{"dataset": "retinal OCT scans (Kermany 2017)", "norm": "layernorm", "fused_qkv": true, "qk_norm": true, "experts_per_token": 2, "lr": 0.0027, "adamw_weight_decay_other_params": 0}
Rows from block 11 of a small class-conditioned image diffusion model, named by matrix and row number. Rows with one number within an expert belong to one neuron, the router's apart. Each number is 128 + 24 x the weight over its row's rms, rounded and kept within 0 to 255. All counts start at 0. After the name is the row's rms in percent of the matrix's.
Before each expert's rows are labels from the 100 images, of 14976 (inputs lightly noised), where the router gives the expert most weight on average: "colour at peak" is the nearest of a few named colours to the mean colour under the peak. Only what is clearly more common there than usual is listed. The data: retinal OCT scans (Kermany 2017).
# router: router (model.blocks.11.mlp.router.weight, 4x192, trained with AdamW), inputs 0-63
# up: expert up (model.blocks.11.mlp.up, 4x96x192), inputs 0-63
# down: expert down (model.blocks.11.mlp.down, 4x192x96, transposed), outputs 0-63

# expert 2
colour at peak: grey
router.2 100 [151 111 148  96 110 102 106 106 141 102 122 137 151 115 130 115 205 137  81 125 116 144 104 132 141  99 137  94 127 152 118 112 100 123 133 126 193 129 152 123 105 138 165 122 138 125 140 133 143 104 142 145 129  58 139 124 188 103  88 104 125 123  71 126]
up.0 084 [116 149 103  85 123 131 127 148 139 131 124 144 151 133 157  72 107 132  92 141 142 164 139  96 142 137 138 157 150 142 108 107 150  94 121 152  87 195 161 105 179 162  85 117 101 137  84 129 132 127  74 155 103 132  95 115 142 141 182 125 122 137 127 137]
down.0 093 [102 148 132 148 136 135 139 169 157 115 169  87 135  69  54 141  99 145 182 169 145 130 111 115 133  95 142 129 147  76  96 151 185 168 133 119 153 110 117 141 134 150 128 125 150 110 144 122 160 157 160  79 160 164 155 135 139 115  71  93 131 136 169 154]
up.1 095 [129 116 107 185 105 168 189 128 122 158 129 126 124 147 127 131 106 120 111  90 165 103 127 154 132 111 147 102 147 104 142 129 134 114 151 166 165 106 154 133 160 144  94 134 122 136 131 151 115 168  98 161 132 111 111 131 131 145 142  98  93 161 158 127]
down.1 114 [142 149 146 140 148 157 121 134 120 162 144  73 102 155 115 162 126 128 182 132 167 119 128 142 100 149 141 112 181 182 101 141 127 141 139 132 112 150 137 114 139 134 140  73 123  99 184 104 106 142  91 116 137 141 170 102 119 107 139 120 126 111 114  79]
up.2 149 [111 152 158 156 129  86 124 111 142 118 131 164 134 103 132 106 142 119 147 138 121 142 139  98 149 145 156  90 112 138 173 130 101 130 130 173 138  99 199 150 123 163  77  73 162 133 100 148 118 100 131 152 160 122  98 134 123 133 117 155 117 111 166 136]
down.2 148 [129 117 131 127 116 163 153 115 149 148 134 134  97  98 145 128  77 134 106 107 151 139 118 134 164 136 122  93 108 137 225 127 159 101 148  83 166 125  65 123 115 161 105 156  99 169 120 171 166 143 130 146 115 106  88 153 153 129  97 138 134 187 132  91]
up.3 096 [116 115 106 131  99 117 167 134 105 140 162 114 169 139 146  99 102  90  97  50 166  98 126 142 122 121 127 118 172 160 128 130 134 110 110 120 157 112 144 152 131 130  78 139 128 149  81 179  86 157 117 138 107 135 108 118  99 107 134 114 113 128 149 145]
down.3 107 [128 159 152 135 143 140 152 163 129 171 165 108 166 142 108 162 138 143 157  97 134 192 114 130 164  76 118  79 129 117 153 139 154 167 119 139 144 150 129 128 102 195 168 110  66  81 124  95 109 170  87 139 154 109 150 121 100 119 174 118 113  85 156  88]
up.4 133 [143 102 103 146 125 152  96 137 140 151 146 145  94 104 119 126 118 137 130 155 135 124 130 145 109 123 108  92  93 134 136 141  82 173 152 114 118  97 103 155 154 153 138 108 162 150  88 131 168 121 128 167 161 123 112 124 163 162  78 155 148 151 133 105]
down.4 121 [135 138 100 105 161 129 135 152 121 122 120 132 136 107  70 101 146 111 167 110 135 130 147 159 137 151 174 140 125 114 127 137 100 142 116 161 129 164 128 125 137 157 148 139 100  95  60 106  59 156 121  92 138 136 132 133 148 119 113 126 111 115 112  64]
up.5 080 [129 196  99 119 121 168 144 101 142 135 173 150 133 109 156 158  94 116  74 103 133 148 139  99 126 109 116 128 184 164 136 131 106 116 159 121  92 130 121 148  75 136  81  88 135 139 151 147 115 125 124 111 150  87 122 128 107  94 104  84 125  79 134 136]
down.5 082 [ 95 162  97 130 121 121 120  97 127 149 145 120 173 162  95 122 133 126 129 132 117 105 144 145 104 119 164 126 145 137  84 114  94 132 105 152 156 115 160 162 115 116 119 130 152 148  97 110 111 115 129 148 100 123 143 100 118 124 149 153 133 108 134 161]
up.6 091 [137 129 131 160 123 147 130 117 129 162 137 155  93 138 131 136  97 192  90 105 123 109 155 135 110 116 108 173 121 118 142 100 102  80 108 118 118 101  98 138 142 129 118 158 119  92  89 129  88 120 103 155 164 129 118 154 143 135 130  84 144 115 167 176]
down.6 085 [114 153 154 162 171 155 144 132 114 127 148 114 149 112  76 147 115 120 141 134 103 128 139 141 183 113 145 141  86 129 139 147 150 111 161 156 114 119 172 150  86 134  82 157 148 139 120 111  97 164 117 131 101 123  94 139 109 148 123 120 110 113 140 137]
up.7 092 [ 78 170 121 153  99 152 125 162 115 120 147 150 128  98 149 134 110 111 121 154 126 115 148  85 106 127 141 119 104 118 142 105 108 132 118 132 147 109 149  99 133 129 122 168 107 116 130 148 131 131 133 140 105 131 128 124 139 135 135 109 136 131 156 144]
down.7 102 [149 103 121 165 111  89 150 167 146 128 164 162 107 145  97 135 103 147 148 129  96 137 140  89 145  75 136 114  92 148  98 144 102 115 153 157 137 146 103 130 118 133 138  74 137 125 111  97 128 138  99 118 182 111 122 126 118 125 159 141 106 111 120 122]
up.8 110 [111 175 117 121 147 144 102 105 181 138 149 109 169  92 154 113 106 118 129 125 124 123 124 113 130  68 174 102  95 132 126 132  81 107 117 125 127 100 130 152 116 140 121 114 122  86 176 122 118 121 132 160 165  89 130 135 125 169 138 165 116 118 155 158]
down.8 101 [112 136 116 154 102 118 146 114 171 161 144 117 111 124 127 136 126 173  82 126 180 122 135 150 135 152 110 168 135 159 101 123 127 126 160 168 190 109 149  97 135  76 119  78 138 181 150 154 118 105 127 116 180 137 112 120 141 141 148 135 148 144  95 134]
up.9 098 [122 104  74  99 132 113 134 160 157 115 127 114  96 105 159 134  96 172 122 112 131 117 154  74 108 111 101  85 110 143 119  97 110 165 142 152 123  70 119 148 173 138  98 133 110  95 150 128  97 146 152 131 145 114 136 149 121 192 103 129 131 185 156 108]
down.9 093 [104  82 129  93 102 123 104 196  94 173 138 116 164 155 108 115 134 135 108 132  89 125 149 101 107 119 140  94 119  99 137 177 109 113 162 117 103 145 108 116 136 112 130  99 141 143 123 136 119 158 113 152 120 117 124 112  97  69 107 155 127 130 138 161]
up.10 086 [110 121 120 187 134 114 149 135 159 151 131 118 142 162 118 114  95 140 107 144 137 101 125  87  94 160 130 152 160 113 163 130 105  99 122 162 143 145 103 147 130 122  93 136 162 101 174 148 116 124 134 149  98 155 115 118 159 133 154 112 114 130 155 115]
down.10 081 [141 132 103 134 115 120 115 170 116 105 114 137 143 177 134 117 164  93  74 135 166 124 136 102 117  96 138 113 162  81 109 168 147 192 166  74 127 128 164  80 136 135 144  88  91 107 146 135 142 138 146 103 149 138  54 170 123 170 130 134 126 139 103 134]
up.11 083 [125 109 138 155 120 132 152 155 114 130 109 113 110 154 165 117  76 136  82 176  93 128 119 111 133 174 103 108 183 128 126 121 103 140 146 144 112 155 129 139 146 111 121 104 107 123 120 148 100 128 159 116 114 180  91 113  88 103 131 149 135 131 151 130]
down.11 095 [132 138 149 144 103 129 140 154 102 164 152 103 112 107  92 115 180 132 116 110 126 147 172  99 101 108 142 126  97 115 121 131 150 144 128 128 122 103 143 121 133  80 119 146 157  97 155 107 139 176 159 103 132 129 103 141 122 112  74 131 103 143 140 149]

# expert 1
colour at peak: grey
router.1 105 [102 125 118  57 137 105 109 131 123 144 131 155 119 120 140 113 138 131 132 136 138 121 174 118 112 158 115  99 147 128 158 149 145 126 119 112 203 136 159 104 126 151 114 123 128 106  94 110 145 146 150 159 145  74 131 148 113 126 125 154 147 135 179 113]
up.0 084 [158 122 154 104 132 132 142 116 121 139 103 154 148  99 147 169 137 122 140 147 122  97 125 130 144 106 103 147 116 123  99 119 151 131 111 128 116 107 116 126 129 128 107  90  78 122 102 119 127 154 159 122 151 159 111 121 144 111 112 137 129 135 135 150]
down.0 084 [158 123 120 145 143 131 157 157 117 131 123 104 120 134 147  96 109 138 111 179 133 172 119 126 124 118 115 139 171 126 126  90 135 127 105  93 142 115 143 165 140 108 141 124 126 138 131 143 134 133 133 133 113 112 167  77 131 120 177 122 116 105 114  81]
up.1 114 [121 121 125 160 105  94 160 137 116  98 131 128  92 165 128  95  86 139 128 137 143 122 133 171 128 124 143 105  96  99 138 125 163 127 121 149 149 122 104 150  98 132 108 122 133 113 148 139 145 104 127 114 114 135 143 140 122 132 147  99 129 135 136 126]
down.1 117 [129 138 116 107 100 151 111  94 118 168 129 141 136 139 148 136 105 102 125 103 125 146 122 149 134 161 135  73 136 159 153 140  91 128 131 108 135 149 113 118 155 136 117 104 127 105 161 158 139 152 108 136 137 139 146 134 170 143 153 128 143 118  99 123]
up.2 088 [109 151 129  97 160 164 115 112 106  82 128 154 126 116 144 141 122 132 151 124 121 156 157 141 135 121 126 119  93 110 168 113 109 154 129 122 123 114 169 139 103 155  76 128 137  77 115  98 151  96 128 131 129 134 130 137 122 110 143 116 148 136 147 138]
down.2 090 [109 154 151 135 128 113 115 164 154  99 175 116 106 148  84 145 129 172 117 131 140 130 172 120 102 144 171 121 197 122 105 149 126 109 149  96 121 171 140  88 127 104  95  91 155  82 122 135 149 138 114 112 129 134 120 131 145 140 111 127  96 116 131 132]
up.3 092 [129  96 117 103 119 127 120 141 155 128 145 125 170 106 131 113 117 100 142 101 125 141 140  77 117 140 119 106 107 113 109 152 117 150 164 157 106 141 128 166 140 150 103 123 115 115 105 115 122 135 147 169 174 121 131  93 110 125 140 142 109 165 157 162]
down.3 085 [ 98 123 140 133 158  77 125 173 130 155 139 102  67 133 114 128 108  91 123 126  91 101  92 155 158 162 116 112 143 141  90 107 114 152 166 112 112 130 125 156 124  96 101  69 150 106 146 122  93  97 175 126 126 137 123 129 160 152 123 160 175 141 107 157]
up.4 137 [131 178 110 131 128 141  92 150 101 153 151 133 119 127 137  89 130 146 115 100 129 129 128 124 139 115 148 106 192 112 118 106 112 100 146 120 113 135 126  94 148 120 136 132  83 133 144 144 108 128  93 104 129 122 139 106 157 214 152 170 114 105 114 183]
down.4 134 [124 191 109 161 126 105 174 130 102 116 139 123 129 129 157 104 138 141 158 162 140 120 134 119 127 134 119 141  90 146 148 136 145 112 111 147 107 122 115 134 125 126 127 152 177 153 154 161 117 101 129 123 132 127 119 124 145  79 137  63 150 140  93 188]
up.5 083 [122 111 173 120 110 125 138 123 188 162 145 167 136 120 123 127 138 152 128 131 127 142  95 124 142 133 121 133 119 120 159 153 107 112 134 179 145 110 175 120  95 176 122 171 128 123 136  81 118 157 122 162 147  95 126 153 140 130 119 139 128 174 132 135]
down.5 084 [118 119  96 110 140 112 121 138 127 152 144 125 150 120 149 145 117 118 129 174 151 134 160 110 177  98  94 155 120 138 174 152 179 107  93 156 146 140  82 115  81 116 125 139 102 123 138 130 160 109 160 163 121 122 133 113 131 139 108 176 150 119 155 148]
up.6 086 [141 110 105 140 129  85  87 138 128 160 144 115 156  96 118 122 127 136 147 101 117 119 110 101 119 148 116 125 115  97 154 137 133 158 168 124 142 136 172  85 190 140 115 150  97  84 144 117 158 195  95 147 164 106 148 144  98 146 156  87 144 157 121 124]
down.6 085 [178  93 123 143 138 108 106 106 157 156 130 162  80 103 154 137 106 125  87 126 117 138  99 104 118 123 134 114 119 109 102  81 128 110 118 131 145 141 153 151 161 124 172 142 121 110  71 123 108 114 109 118  99 153  86 116 145 117 144 134 135 121 134 122]
up.7 105 [134  89 166 144  85 138 151 144 166 126 156 103 154 138 161 137  95 143 133 126 130 147 118 119 144 143 107 176 111 174 151  90 131 140 125 108 104  88 155 193  97  81  89 150 126  92 167 116 121  70 115 113 130 150 129 120 145 109 139 162  94 120 126 129]
down.7 116 [157 149 137 125 164 120 160  95 100 134 162 121 146 143 165 162 125 168 174 106 148 118 154 136  92  78 131 110 143 143 124 111 112 116 112 121 142 151 137 121  69 171 172 151 129  80 130 131 121 108 114  90 158 124  74 142 145 104 127 136 123 102 115 125]
up.8 113 [123 124 130 134 107 121 119 126 149 145 167 119  88 133 110 140 151 162 120  94 148 130 107 106  90 116 114  84 140 128  98  94 116 103 142 171 148 100 148 112 113 153 179 135 186 114 165 113 118 113 121 135 120 103 116 155 149 143  96 146 117 118 148 130]
down.8 121 [106 106  96 127 113 129 140 132 135  82 114  95 138 164 111 157 137  98 158 157 106 142 107  93 160  82 107  87 129 112 126 158 133 158 159  92 109 142 143 162 133 126 149 139  75  74 135 149 124 114 118 138 131 103 128 195 140 122 124 110 116 114 151 151]
up.9 123 [122 134 137 124 100 141  83 125 161 150 129 135 125 163 179 112 122 148 123  86 123 147 110  98 163 160 113 134 108 101 121 100 110 125 145 162  97 124 148 124 104 128 128 127 111 109 112 134  98 102 109 140 102 125 170 124 136 138 102 115 130 135 104 129]
down.9 132 [179 141 112 163 110 125 171 118 142 120 125 146 115 146 128 103 113  82 136 156 134 138 118 105 145 135 103 121 114 130 119 162 130 118 132  99  76 136 122 143 153 116 117 118 140 122 101 131  94 147 139 110 111 111 203  99 137 126 115 121 113 111 123 101]
up.10 090 [114 128  95 128  98 122  93 107 176 138 115 106  93  91 116 121 129 162 146 158 169 126 126 105 127 130 127 123 156 150 118 131  87 125 152 163 164 130 142 129 132 143 139  89 138  92 101  81 139 139 121 189 140  96 100 171 148 111 112 157 108 161 148 136]
down.10 084 [126 130  89 121 132 134 151 183 127 133 158 137 168 119 100 117 126 119 161 164  93 105 163 102 140 146 123 103 113 132 175  86 115 107 129  89 139 135  94 130 127 135 142 130 149 112 101 102 155  93 166 104 124  88 103 176 146 105 121 147 115  91 158 162]
up.11 092 [131 122 159 145 111 117 137 115 149 108 105 128  97  87 127 123  97 111 138 138 122  99 151 147 150 136 135  95 111 136 144 132  99 135 144 122 121  91 145 110  91 157  92 116 111 115 128 115 151 145 168 183 122 108 140 146 204 147  66 117 136 169 112  79]
down.11 085 [141 133 136 123 119 130 121 125 126 145 110  97 147 137 119 133 104 163 103 110 143 119 124 167  98 197 163  97 111 135 132 133 135 131 161 125 129 152 107 132 159 127  91 142 157 126 100 141 155 103 153  95 102 129 138 184 111 141  99 156 107 143 113 123]

# expert 0
colour at peak: grey
router.0 104 [136 113 147 214 145 157 172 133 121 143 134 106 127 135 131 116  90 122 171 137 109 125 111 137 123 121 145 174 113 124 145 114 143 101 122 148  83 133  82 158 147  97 118 149 116 117 132 137 148 129 108  75 128 212 135 106 127 124 136 128 129 125 136 106]
up.0 094 [161 133 165 142 133 136 148 115 128 132 158  91 104 132 199 136 111 125 147 169 152  95 103 104 144 143 146 129  93 180 108 163 111 148 130 125 120 177 130 120 109 141 152 132 134 107 155 112 121 138 127 136 158 167 109 172 111 160 145 106 130 152 133 170]
down.0 091 [109 137 124  88 141  83 117 147 147 110 119 110 150 108 183 144 128 137 132 104 126 107 127 107 151 123 126 123 166 106 117 102 138 153 139  90 139 120 136 130 145 141 183 138 113 107 144  91 149 124 102 154 114 155  89 154 162 133 150 135 147 124 123 151]
up.1 107 [155 151 163 121 123 167 104 125 150 159 147 136 129 114 128 130 111 123 131 147 118  87 141 144 165 139 121 132 156 162 101 136 137 138 168 152 134 161 143 102 138 103 110 124  92 134 149  99 138 124  82 152  76 143 173 133 150 162 103 139  83  99 150  96]
down.1 097 [116 147 154 150 105 121 157 125 126  95 144 124  78 109  81 115 121 140 102 106 132 102 131 134  90 119 111 157 114 110  85  98 161 134  99 115 115  84  95 149 157 137 146 148 159 163 153 107 112  98 162 117 185 110 138 117 122 113 111 104 123 152 132 105]
up.2 077 [135  84 129 117 143 120 143 154 149 124 118  54 115 119 145  98 103 120 135 168 123  92  99 134 157 125 136 119 145 138 148  74 159 129 191 170 133 125 142  97 107 144 127 164 113 105 127 127 112 108 121 175 111 145 142 141 160 112 136 114 122 108 135 112]
down.2 073 [132 189 149 136 121 104 118 115 144  95  72 168  86 126  73 177 108 143 138 129 153 172 121 118 111 132 187 166 117 136 117  79 144 118 157 162 145 123 129 100  98  84 127  99 152 132  75 121 113 130 134 104 117 100 156  96 105 126 128 126 142 127  92 145]
up.3 079 [109 147 101 158 108 145 103 104 127 118 112 172 140 104 116 156 103  79 129 141  99 163 123 131  90 156 153 103 122 143 126 137 121  99 187 134  93 152  96  68 123 123 172 128 124  99  70 126 140 111 158 123 151 176 125  93 169 113 142 104 143 166 113 130]
down.3 075 [111  85 113 151  96 111 137 120 133 117 131 155 146 122 123 155 126 105 126  97 130  72 141 160 128 159  84 161 116 136  93 152 139 146 131 158 156 123 155  96  94 152 101  96  65 138 173  96 134 170 155 148 114 141 144 119 118 136 168 113 117 132 150 124]
up.4 113 [132 130 126 135 129 115 149 140 124 155 140 166 100 152 159 143 136 133 134 136 132 111 138 136 103  88  93 124 149  82 147  94 141 137 129 103 163 129 132 118 144 129 127 118  87  95 118 145 136 103 143 140 155 155 148 136 109 115 126 107 123 127 126 142]
down.4 106 [ 97 118 103 104 115 120 126 140 132 114 108 172 152 163 125 149  82  98  92 131 129 109 131 113 177 148 116 115 133 178 129 148 151 143 146 126 144 137 124 119 106 119 151 103 136 119 105 133 135 105  95 153 126  88 139 168 159 155 102 140 123 126 106 163]
up.5 116 [ 90 182 125 103 125 120 115 126 128 137 113 152 156 116 147 110 158 206 144 173 128 132 121 124 135 148 144 117 126 149 153  84 119 166 159 140 110 107 193 153  92 138 119 162 148 102 120 129 124 106 143 140  99 144 136 105 143 150 109 109 115 143 136 116]
down.5 108 [142 160 125 135 133 114 133 117 133 119 136 135  98  85  77 131  91  82 144  92 132 149 112 123 149 108 107 142 114 125 142 170 127 129 103 121 124 141  97 136 179 159 113 106 108 142 105 157 121 122 120  90 149 140 167  80 127 116 122 151 116 143 135  70]
up.6 110 [130 150 133 140 192 121 137  99 134 128 134 153 118 136 156 124 157 182 129 102 118 109  83 110 132 153 125 113  89 161 136 163 104 143 189 156 107 137 101 129 113 118 104 121 141 121 134 120 129  97 119 132 105 137 132 146 154 140 132 124 116 142  65 103]
down.6 112 [159 149 151 133 182 109 111 116 127 137 116 151 102 153 145 116 108 104 139 146 170 122  95 124 132 119 129 146 123 107 118 104 135 115  76 120 132 131 154 125 142 118 129 130 113 117 131 121  86 164 143 128 131 183 126 131  97 109 108 138 133 135  59  93]
up.7 127 [124 114 126 116 109 149  96 136 125 130 130 130 135 136 151  91 117 138 136  77 114 122 110 114 157 131 182 163  79 114 150 140 137 126 138 128  87 161 171 119 110 141 153 172 132 119 111 122 144  97 110 146  70 126 173 170 147 153 130 103 135 179 162 153]
down.7 122 [164 108 104 165 108 108 167 129 115 127 145 118 107 138 116  84 108 108 124 166 102 129 115 100 150 109 110 141 178 117 127 124 138  85 142 125 112 101  78 130 137 153 148  73 117 151 110 132  90 158 156 135 174  48 177 131 130 111 142 136 140 123 166 161]
up.8 081 [ 93 158 130 117 134 142 139 121 108 159 150 135 144 144 140  97  95 161 128 166 122 106 138 147 150 134 128  92 119 133  97 129 114 135 100 163 106 128 160 136 106 101 159 155 108 117 122 156 125 138 107 156 144 147 105 177  76 150 116 108 109 172 114 167]
down.8 082 [142 151 140 164 136 111  79  92 153 117 113 101 113 134 127  98 124 122 177 113 174  78 142 173  99 119 127 126  90 144 107 140 142 142 147  98 114 120 155 148 160 128  80 164 134 104 106  96  98  93 137  85 118 142 108 177 144 116 127 146 142 129  87 147]
up.9 090 [109  99 153 162 138 147 141 108 103 118 125 151 149 120 128 202 137 142 124 113  92 151 131 133 170 108 141 125 126  95 165 121 123 114 122 103 150 140 136 139 127 112 153 203 150  76 106 116 123 135 109 159 131 146 107 118 179 165 145  95 108 100 135 135]
down.9 096 [ 79 142 113 149 116 142 129 185 130 137 123 112 151 102 196  74 151 116 122 135 112  91 118 139 110 131 155 116 128 117 127 146 133 138 132  84 145 134 119 126 133 173 118 150 135 102 128 143 140 140 106 123 135 137 129 140 132 162 130  78  98 132 116 141]
up.10 071 [123 138 147 150 179 182 142  93 159 115 156 131 134 146 139 125 143 166 134 115  96 139  81 127 131 130 136 141 122 137 144 137 113  88 173  97 141  88  95  92 140 110 164 172 148 110 153 113 149 111 179 133 139 179 138 114 170 134 155 112 124 102  97 111]
down.10 073 [112 115 146 132 182 115 120 143 143 148 124 136 110 115 137 121 133 123 159 122 145 135 100 111 165  94 139 119 126  64 151 108  94 109  91 130 139 128 160 124 160 139 152 156 100 114  93 139  99 147 137 134  91 141 103 155 147 139 165 133 159 128 118  69]
up.11 082 [122 131 148 126 118 132 100 139 103 122 123 111 158 166 146 184 124 159 139 122 109 105 118 119 147 118  90 125 171 113 123 157 111 114 126 113 154 126 151 127  81 135  95  66  92  88 138 154 114 123 167 156 122 124  90 129 134 131 154 124 134 133 123 119]
down.11 093 [178 119 143 135 145 133 109 118 181 130 151 116 133 110 124  89 152 156 141 137 132 140 135 136 115 138  79 147 192 131 157 155  96 137  92 103 113 131 140 112 119  87 108  91 105 139 119 138 154 133 162 143 139 131 187 121 137 132 126 131 125 134 135 139]

# expert 3
colour at peak: white
router.3 090 [114 136 106 143  83 111 119 111 139 119 144 123 143 130 105 117 110 125  78 133 159 134 110 153 168  94 123 160  99 134  60 114 129 170 130 141  84 142 115 135 131 143 126 103 144 151 136 131  95  98 104 129 107 141 123 141 128 151 137  95 110 118  85 191]
up.0 088 [121 125 141 132 107 120 104 121 109 171 181  85 112 120 164 142 103  90 101  92 137 131 106  89 106 128  92 137 181 129 133 134 142 120 182 161 139 144 162 132 126 123  99 197 145 108 111  82  98 123 168 152 116 100 106 136 147 129 137 153 164 166 135 114]
down.0 079 [127 131 125 127  94 120 129 122 119 108 121 140 137 144 133 128 112  91 116 117 131 122 153 175 116 123 168 125 106 165 105 102 133 116 183 113 105 140 145 111 143 125 111 103 137  76 136 122 162 146 126 108 145 164 117 127 173 168 144 126 149 168 143 147]
up.1 068 [121 102 158 126 134 155 113 131 126 125 145 121 109 108 139 109 101 159 109 113 132 147 134 136 131 131 120 176 159  92 128 167 154 146 153  98 132  83 139 151 138 180 116 164 111 111 101 144 124 156 156 161 141 112 101  93 125 134  51 123 136 124 156 133]
down.1 071 [115 123 100 115 127 131 166 130 116 126  85 110 132 148 119 143 141 126 187 154 123 145 120 120  90 110 151 118 140 120 156 160 173 162 125 101 135  74  92 106 129 150 138 146 133 153 125 165 174 142 111 100 171 107 173 134 102  86 146  81 134 148 150 127]
up.2 073 [154 151 122  99 134 130 166 106 108 144 170 114 146 108 112 137 102 123 113 109 159 178 123 123 140 168 135 115 103 126  76 148  95 159 130 113 149 140 113 187 148 119 119 102 149 101 128  72 138 128 175 135 122  89 135  67 145 141 165 115 122 175 167 105]
down.2 068 [125 134 133 165 111 120 106  64 136 161 147 129 109 134 130 142 117 130 120 135 140 140 132 132 136 150 147 125 155 131 107 110 117 126 104 128 122 120 143 138  93  67 143 161 177 152 102 127 132 124 125  97 105 128 121 129 153 109 167 141 161 137 124 141]
up.3 123 [144 101 144 156 141 145 128 101 137 158 118 124 113 102 129 117 107 206 127 166 127  66 137 105  90 154 102 153 129 125 112  88 119 108 136 113 139 142 130 137 205 125  97  86  97 100 163  95 129 116 149 134 145 133 108 110 160 160 104 114 120 138 126 137]
down.3 111 [127 105 154 100 156 134 144 110 148  78 141 106 125  83 108 128 128  61  86  83 135  92 114  97 145 106 121 122 120 139 106 169 112 139 152 191 119 124 142 127  97 126 118 166 139 117 152 129 111 121 107 143 113 120  94 100 139  90  99 161 136 146 121 133]
up.4 084 [121 151  95 133 135 130 120  74 126 136 137 111 109 135 141 129 139 153 155 133 186  98 160  89  50 142 138 138 105 103 106 142  96 121 120 101 121  90 124 171 129 122 115 102 126 140 170 177 106 142 159 139 152 158 138  76 132 138 156 130 132 133 118  78]
down.4 072 [151 139 182 148 152  89 161 131 116 126 176 120 138 173 111 110 136 112 114  90 115 160 117 145 128 103  85 132  90 129 181 106 125 144 121 114 189 156 147 143  93 129 166 118  91 117 114 149  92 141 118 130 148 132 131 137 124  87  60 110 160 100 120  92]
up.5 113 [160 128 150 140  79 142 167 123 123 111  86 198 114 116 155 134 102 126 146 171 134 117 113 200 109 125 149 106 127 143  95 134 136 127 109 180 119 133 165  97 133 107 144 140 118 100 115 103 126 130  68 136 107 136 128 133 153  71  97 112 107 161 178 113]
down.5 102 [105 145 172 164 126 152 126  84 117 120 189 130 109 120 115 139 107 104  56 129  71 139 118 154 105 142 123 100 129 115  91 128 125  84 164 146 115 143 109 160 124 147 133 122 144 120 118 111 104 135 140 139 176 134 157 137  88 138 116 116 146 114 131 149]
up.6 117 [118 116 134 135 131 130 154 129 149 162 173 117 163 117 169 148 122 140 131 136 124 127 116 135 117 132 170 135 134 134 142 124 108 145 142 136 129 107 137 158 143  86 103 137 128 102 146 108 101 175 115 151 139  97  83  97  96 109 149 134 125 161 124 126]
down.6 117 [128 126 100 158 137 114 127 111 149  85  99  97 106 162 103 169 140 128 152 148 146  76 139 130 112 172 114 164 164 118  90 119 139 128 132 161 163 159 150  99  99 119 126 121 120  94 126  90 119  95 139 115 152 100 119 123 167 145 147 149 133 119 115 144]
up.7 105 [124 136 158 134  91 105 121 166 126 163  92 102 157 170 116 107 100 135 112 100  99 145 131 125  95 127 135  84 136 145 142 119  98  82 139 154 123 105  99 107 117  80  93 150 133 141 133 128  93 138 133 167 113 128 132 140 154 159 131 122 134 138 132 122]
down.7 105 [ 99 150 119  83 109 166  81 172 128 115 148 108 123 114 103 133 144 149 156 165 145 124 109 134 109 130 121 118 159  89 108 139 128 146 154 105 144 162 141 100 164 119 117  97 107 127 137 144 133 127 165 111 151 143 156 116 147 119 141 149 111  97 145 103]
up.8 094 [106 160 140 139 164 117 119 128 149 148 112 159 107 164 108 138  93 140 130 132 175 145 134 104 108 138 111 108 136 126 136 154 120 105 160 121 107  97 154 104 154 125 140 106 146 144 119  62 140 106 131 184 133 106  95 113 104  94 177 111 106 164 138 140]
down.8 110 [108 112 121 112 116 131 116 148 150 125 144 119 105  88 112 125 132 157 159 119 185 132 124 112 108  85  74 169 130 102 133 167 128 143 125 104 164 160 171 129 150 111 140 114 130 142 139 126 116  85 130  78 140  99 144 135 173 141  82 128  97 121  91  88]
up.9 133 [137  86 142 132 149 177 146 141 134 144 179 122 128 131 122 135 101 120 110  76 140 128 120 131 139  95 146 104 113 158 144 157 161 156 160 138 176 127 158 123 114 103  91 157 115 115  95 147  66 115 108 131 185 132 120 109 135 123  85 101 110 149 108 144]
down.9 127 [134 104 101 121 120  93 109 126 122 112 139 123  90 128 132 124 135 159 118 178  97 130 119 134 113 174 114  96 157 128 100 102  81 132  93 117 132  94 132 143 155 124  90 104 168 155  97 147 126 145 126  84  97 110 152 133 145 145 124 160 110 172 113 142]
up.10 083 [127 113 173 107 154 134 115 122 139 142 125 159 134 161 135 134  79 148  90 110 132  70  78  91 106 136  95 117 125 160 149 171 111 116 174 158 134 139 147  83 109  75 126 135 145 140 142 127 124 120 137 175 138 146 105 117 157 130 154  85 128 159 154 132]
down.10 089 [ 89  94 120 103  70 135 149 148 129  83 155 123 115 114  77 158  94 153 156 119 127  82 149 112  86 121 148 152 122 183  94 139 160 115 162 130 106 149 135 127 134 160 132 115 125 154 143  96 126 107 129 146 148 126 107 108 170 162 144  73 112 115 154 112]
up.11 086 [ 86 131 138 145 158 144 134 113 152 145 111 145 146 137 180 142 114 153 160 119 106 163  97 130 111 133  93 135 165 132 154 103 135 118 135 165 144  75 123 149 151  89  75 130 110  89 160 135  93 120 117 140 145 156 144 114 140  85 133 107  95 141 137 123]
down.11 077 [106 122 134 126 142 120 147 138 131 159 176 111 167 137 133 147 137 146 145  88 136 151 173 130 143  91  77 114 100 114  92 146 105 138 175 125 136 124 155 121 130 137 107  93 120 144 135  92 112 159  85 157 145  98 109 128 133 122 155 145 131 136 131 144]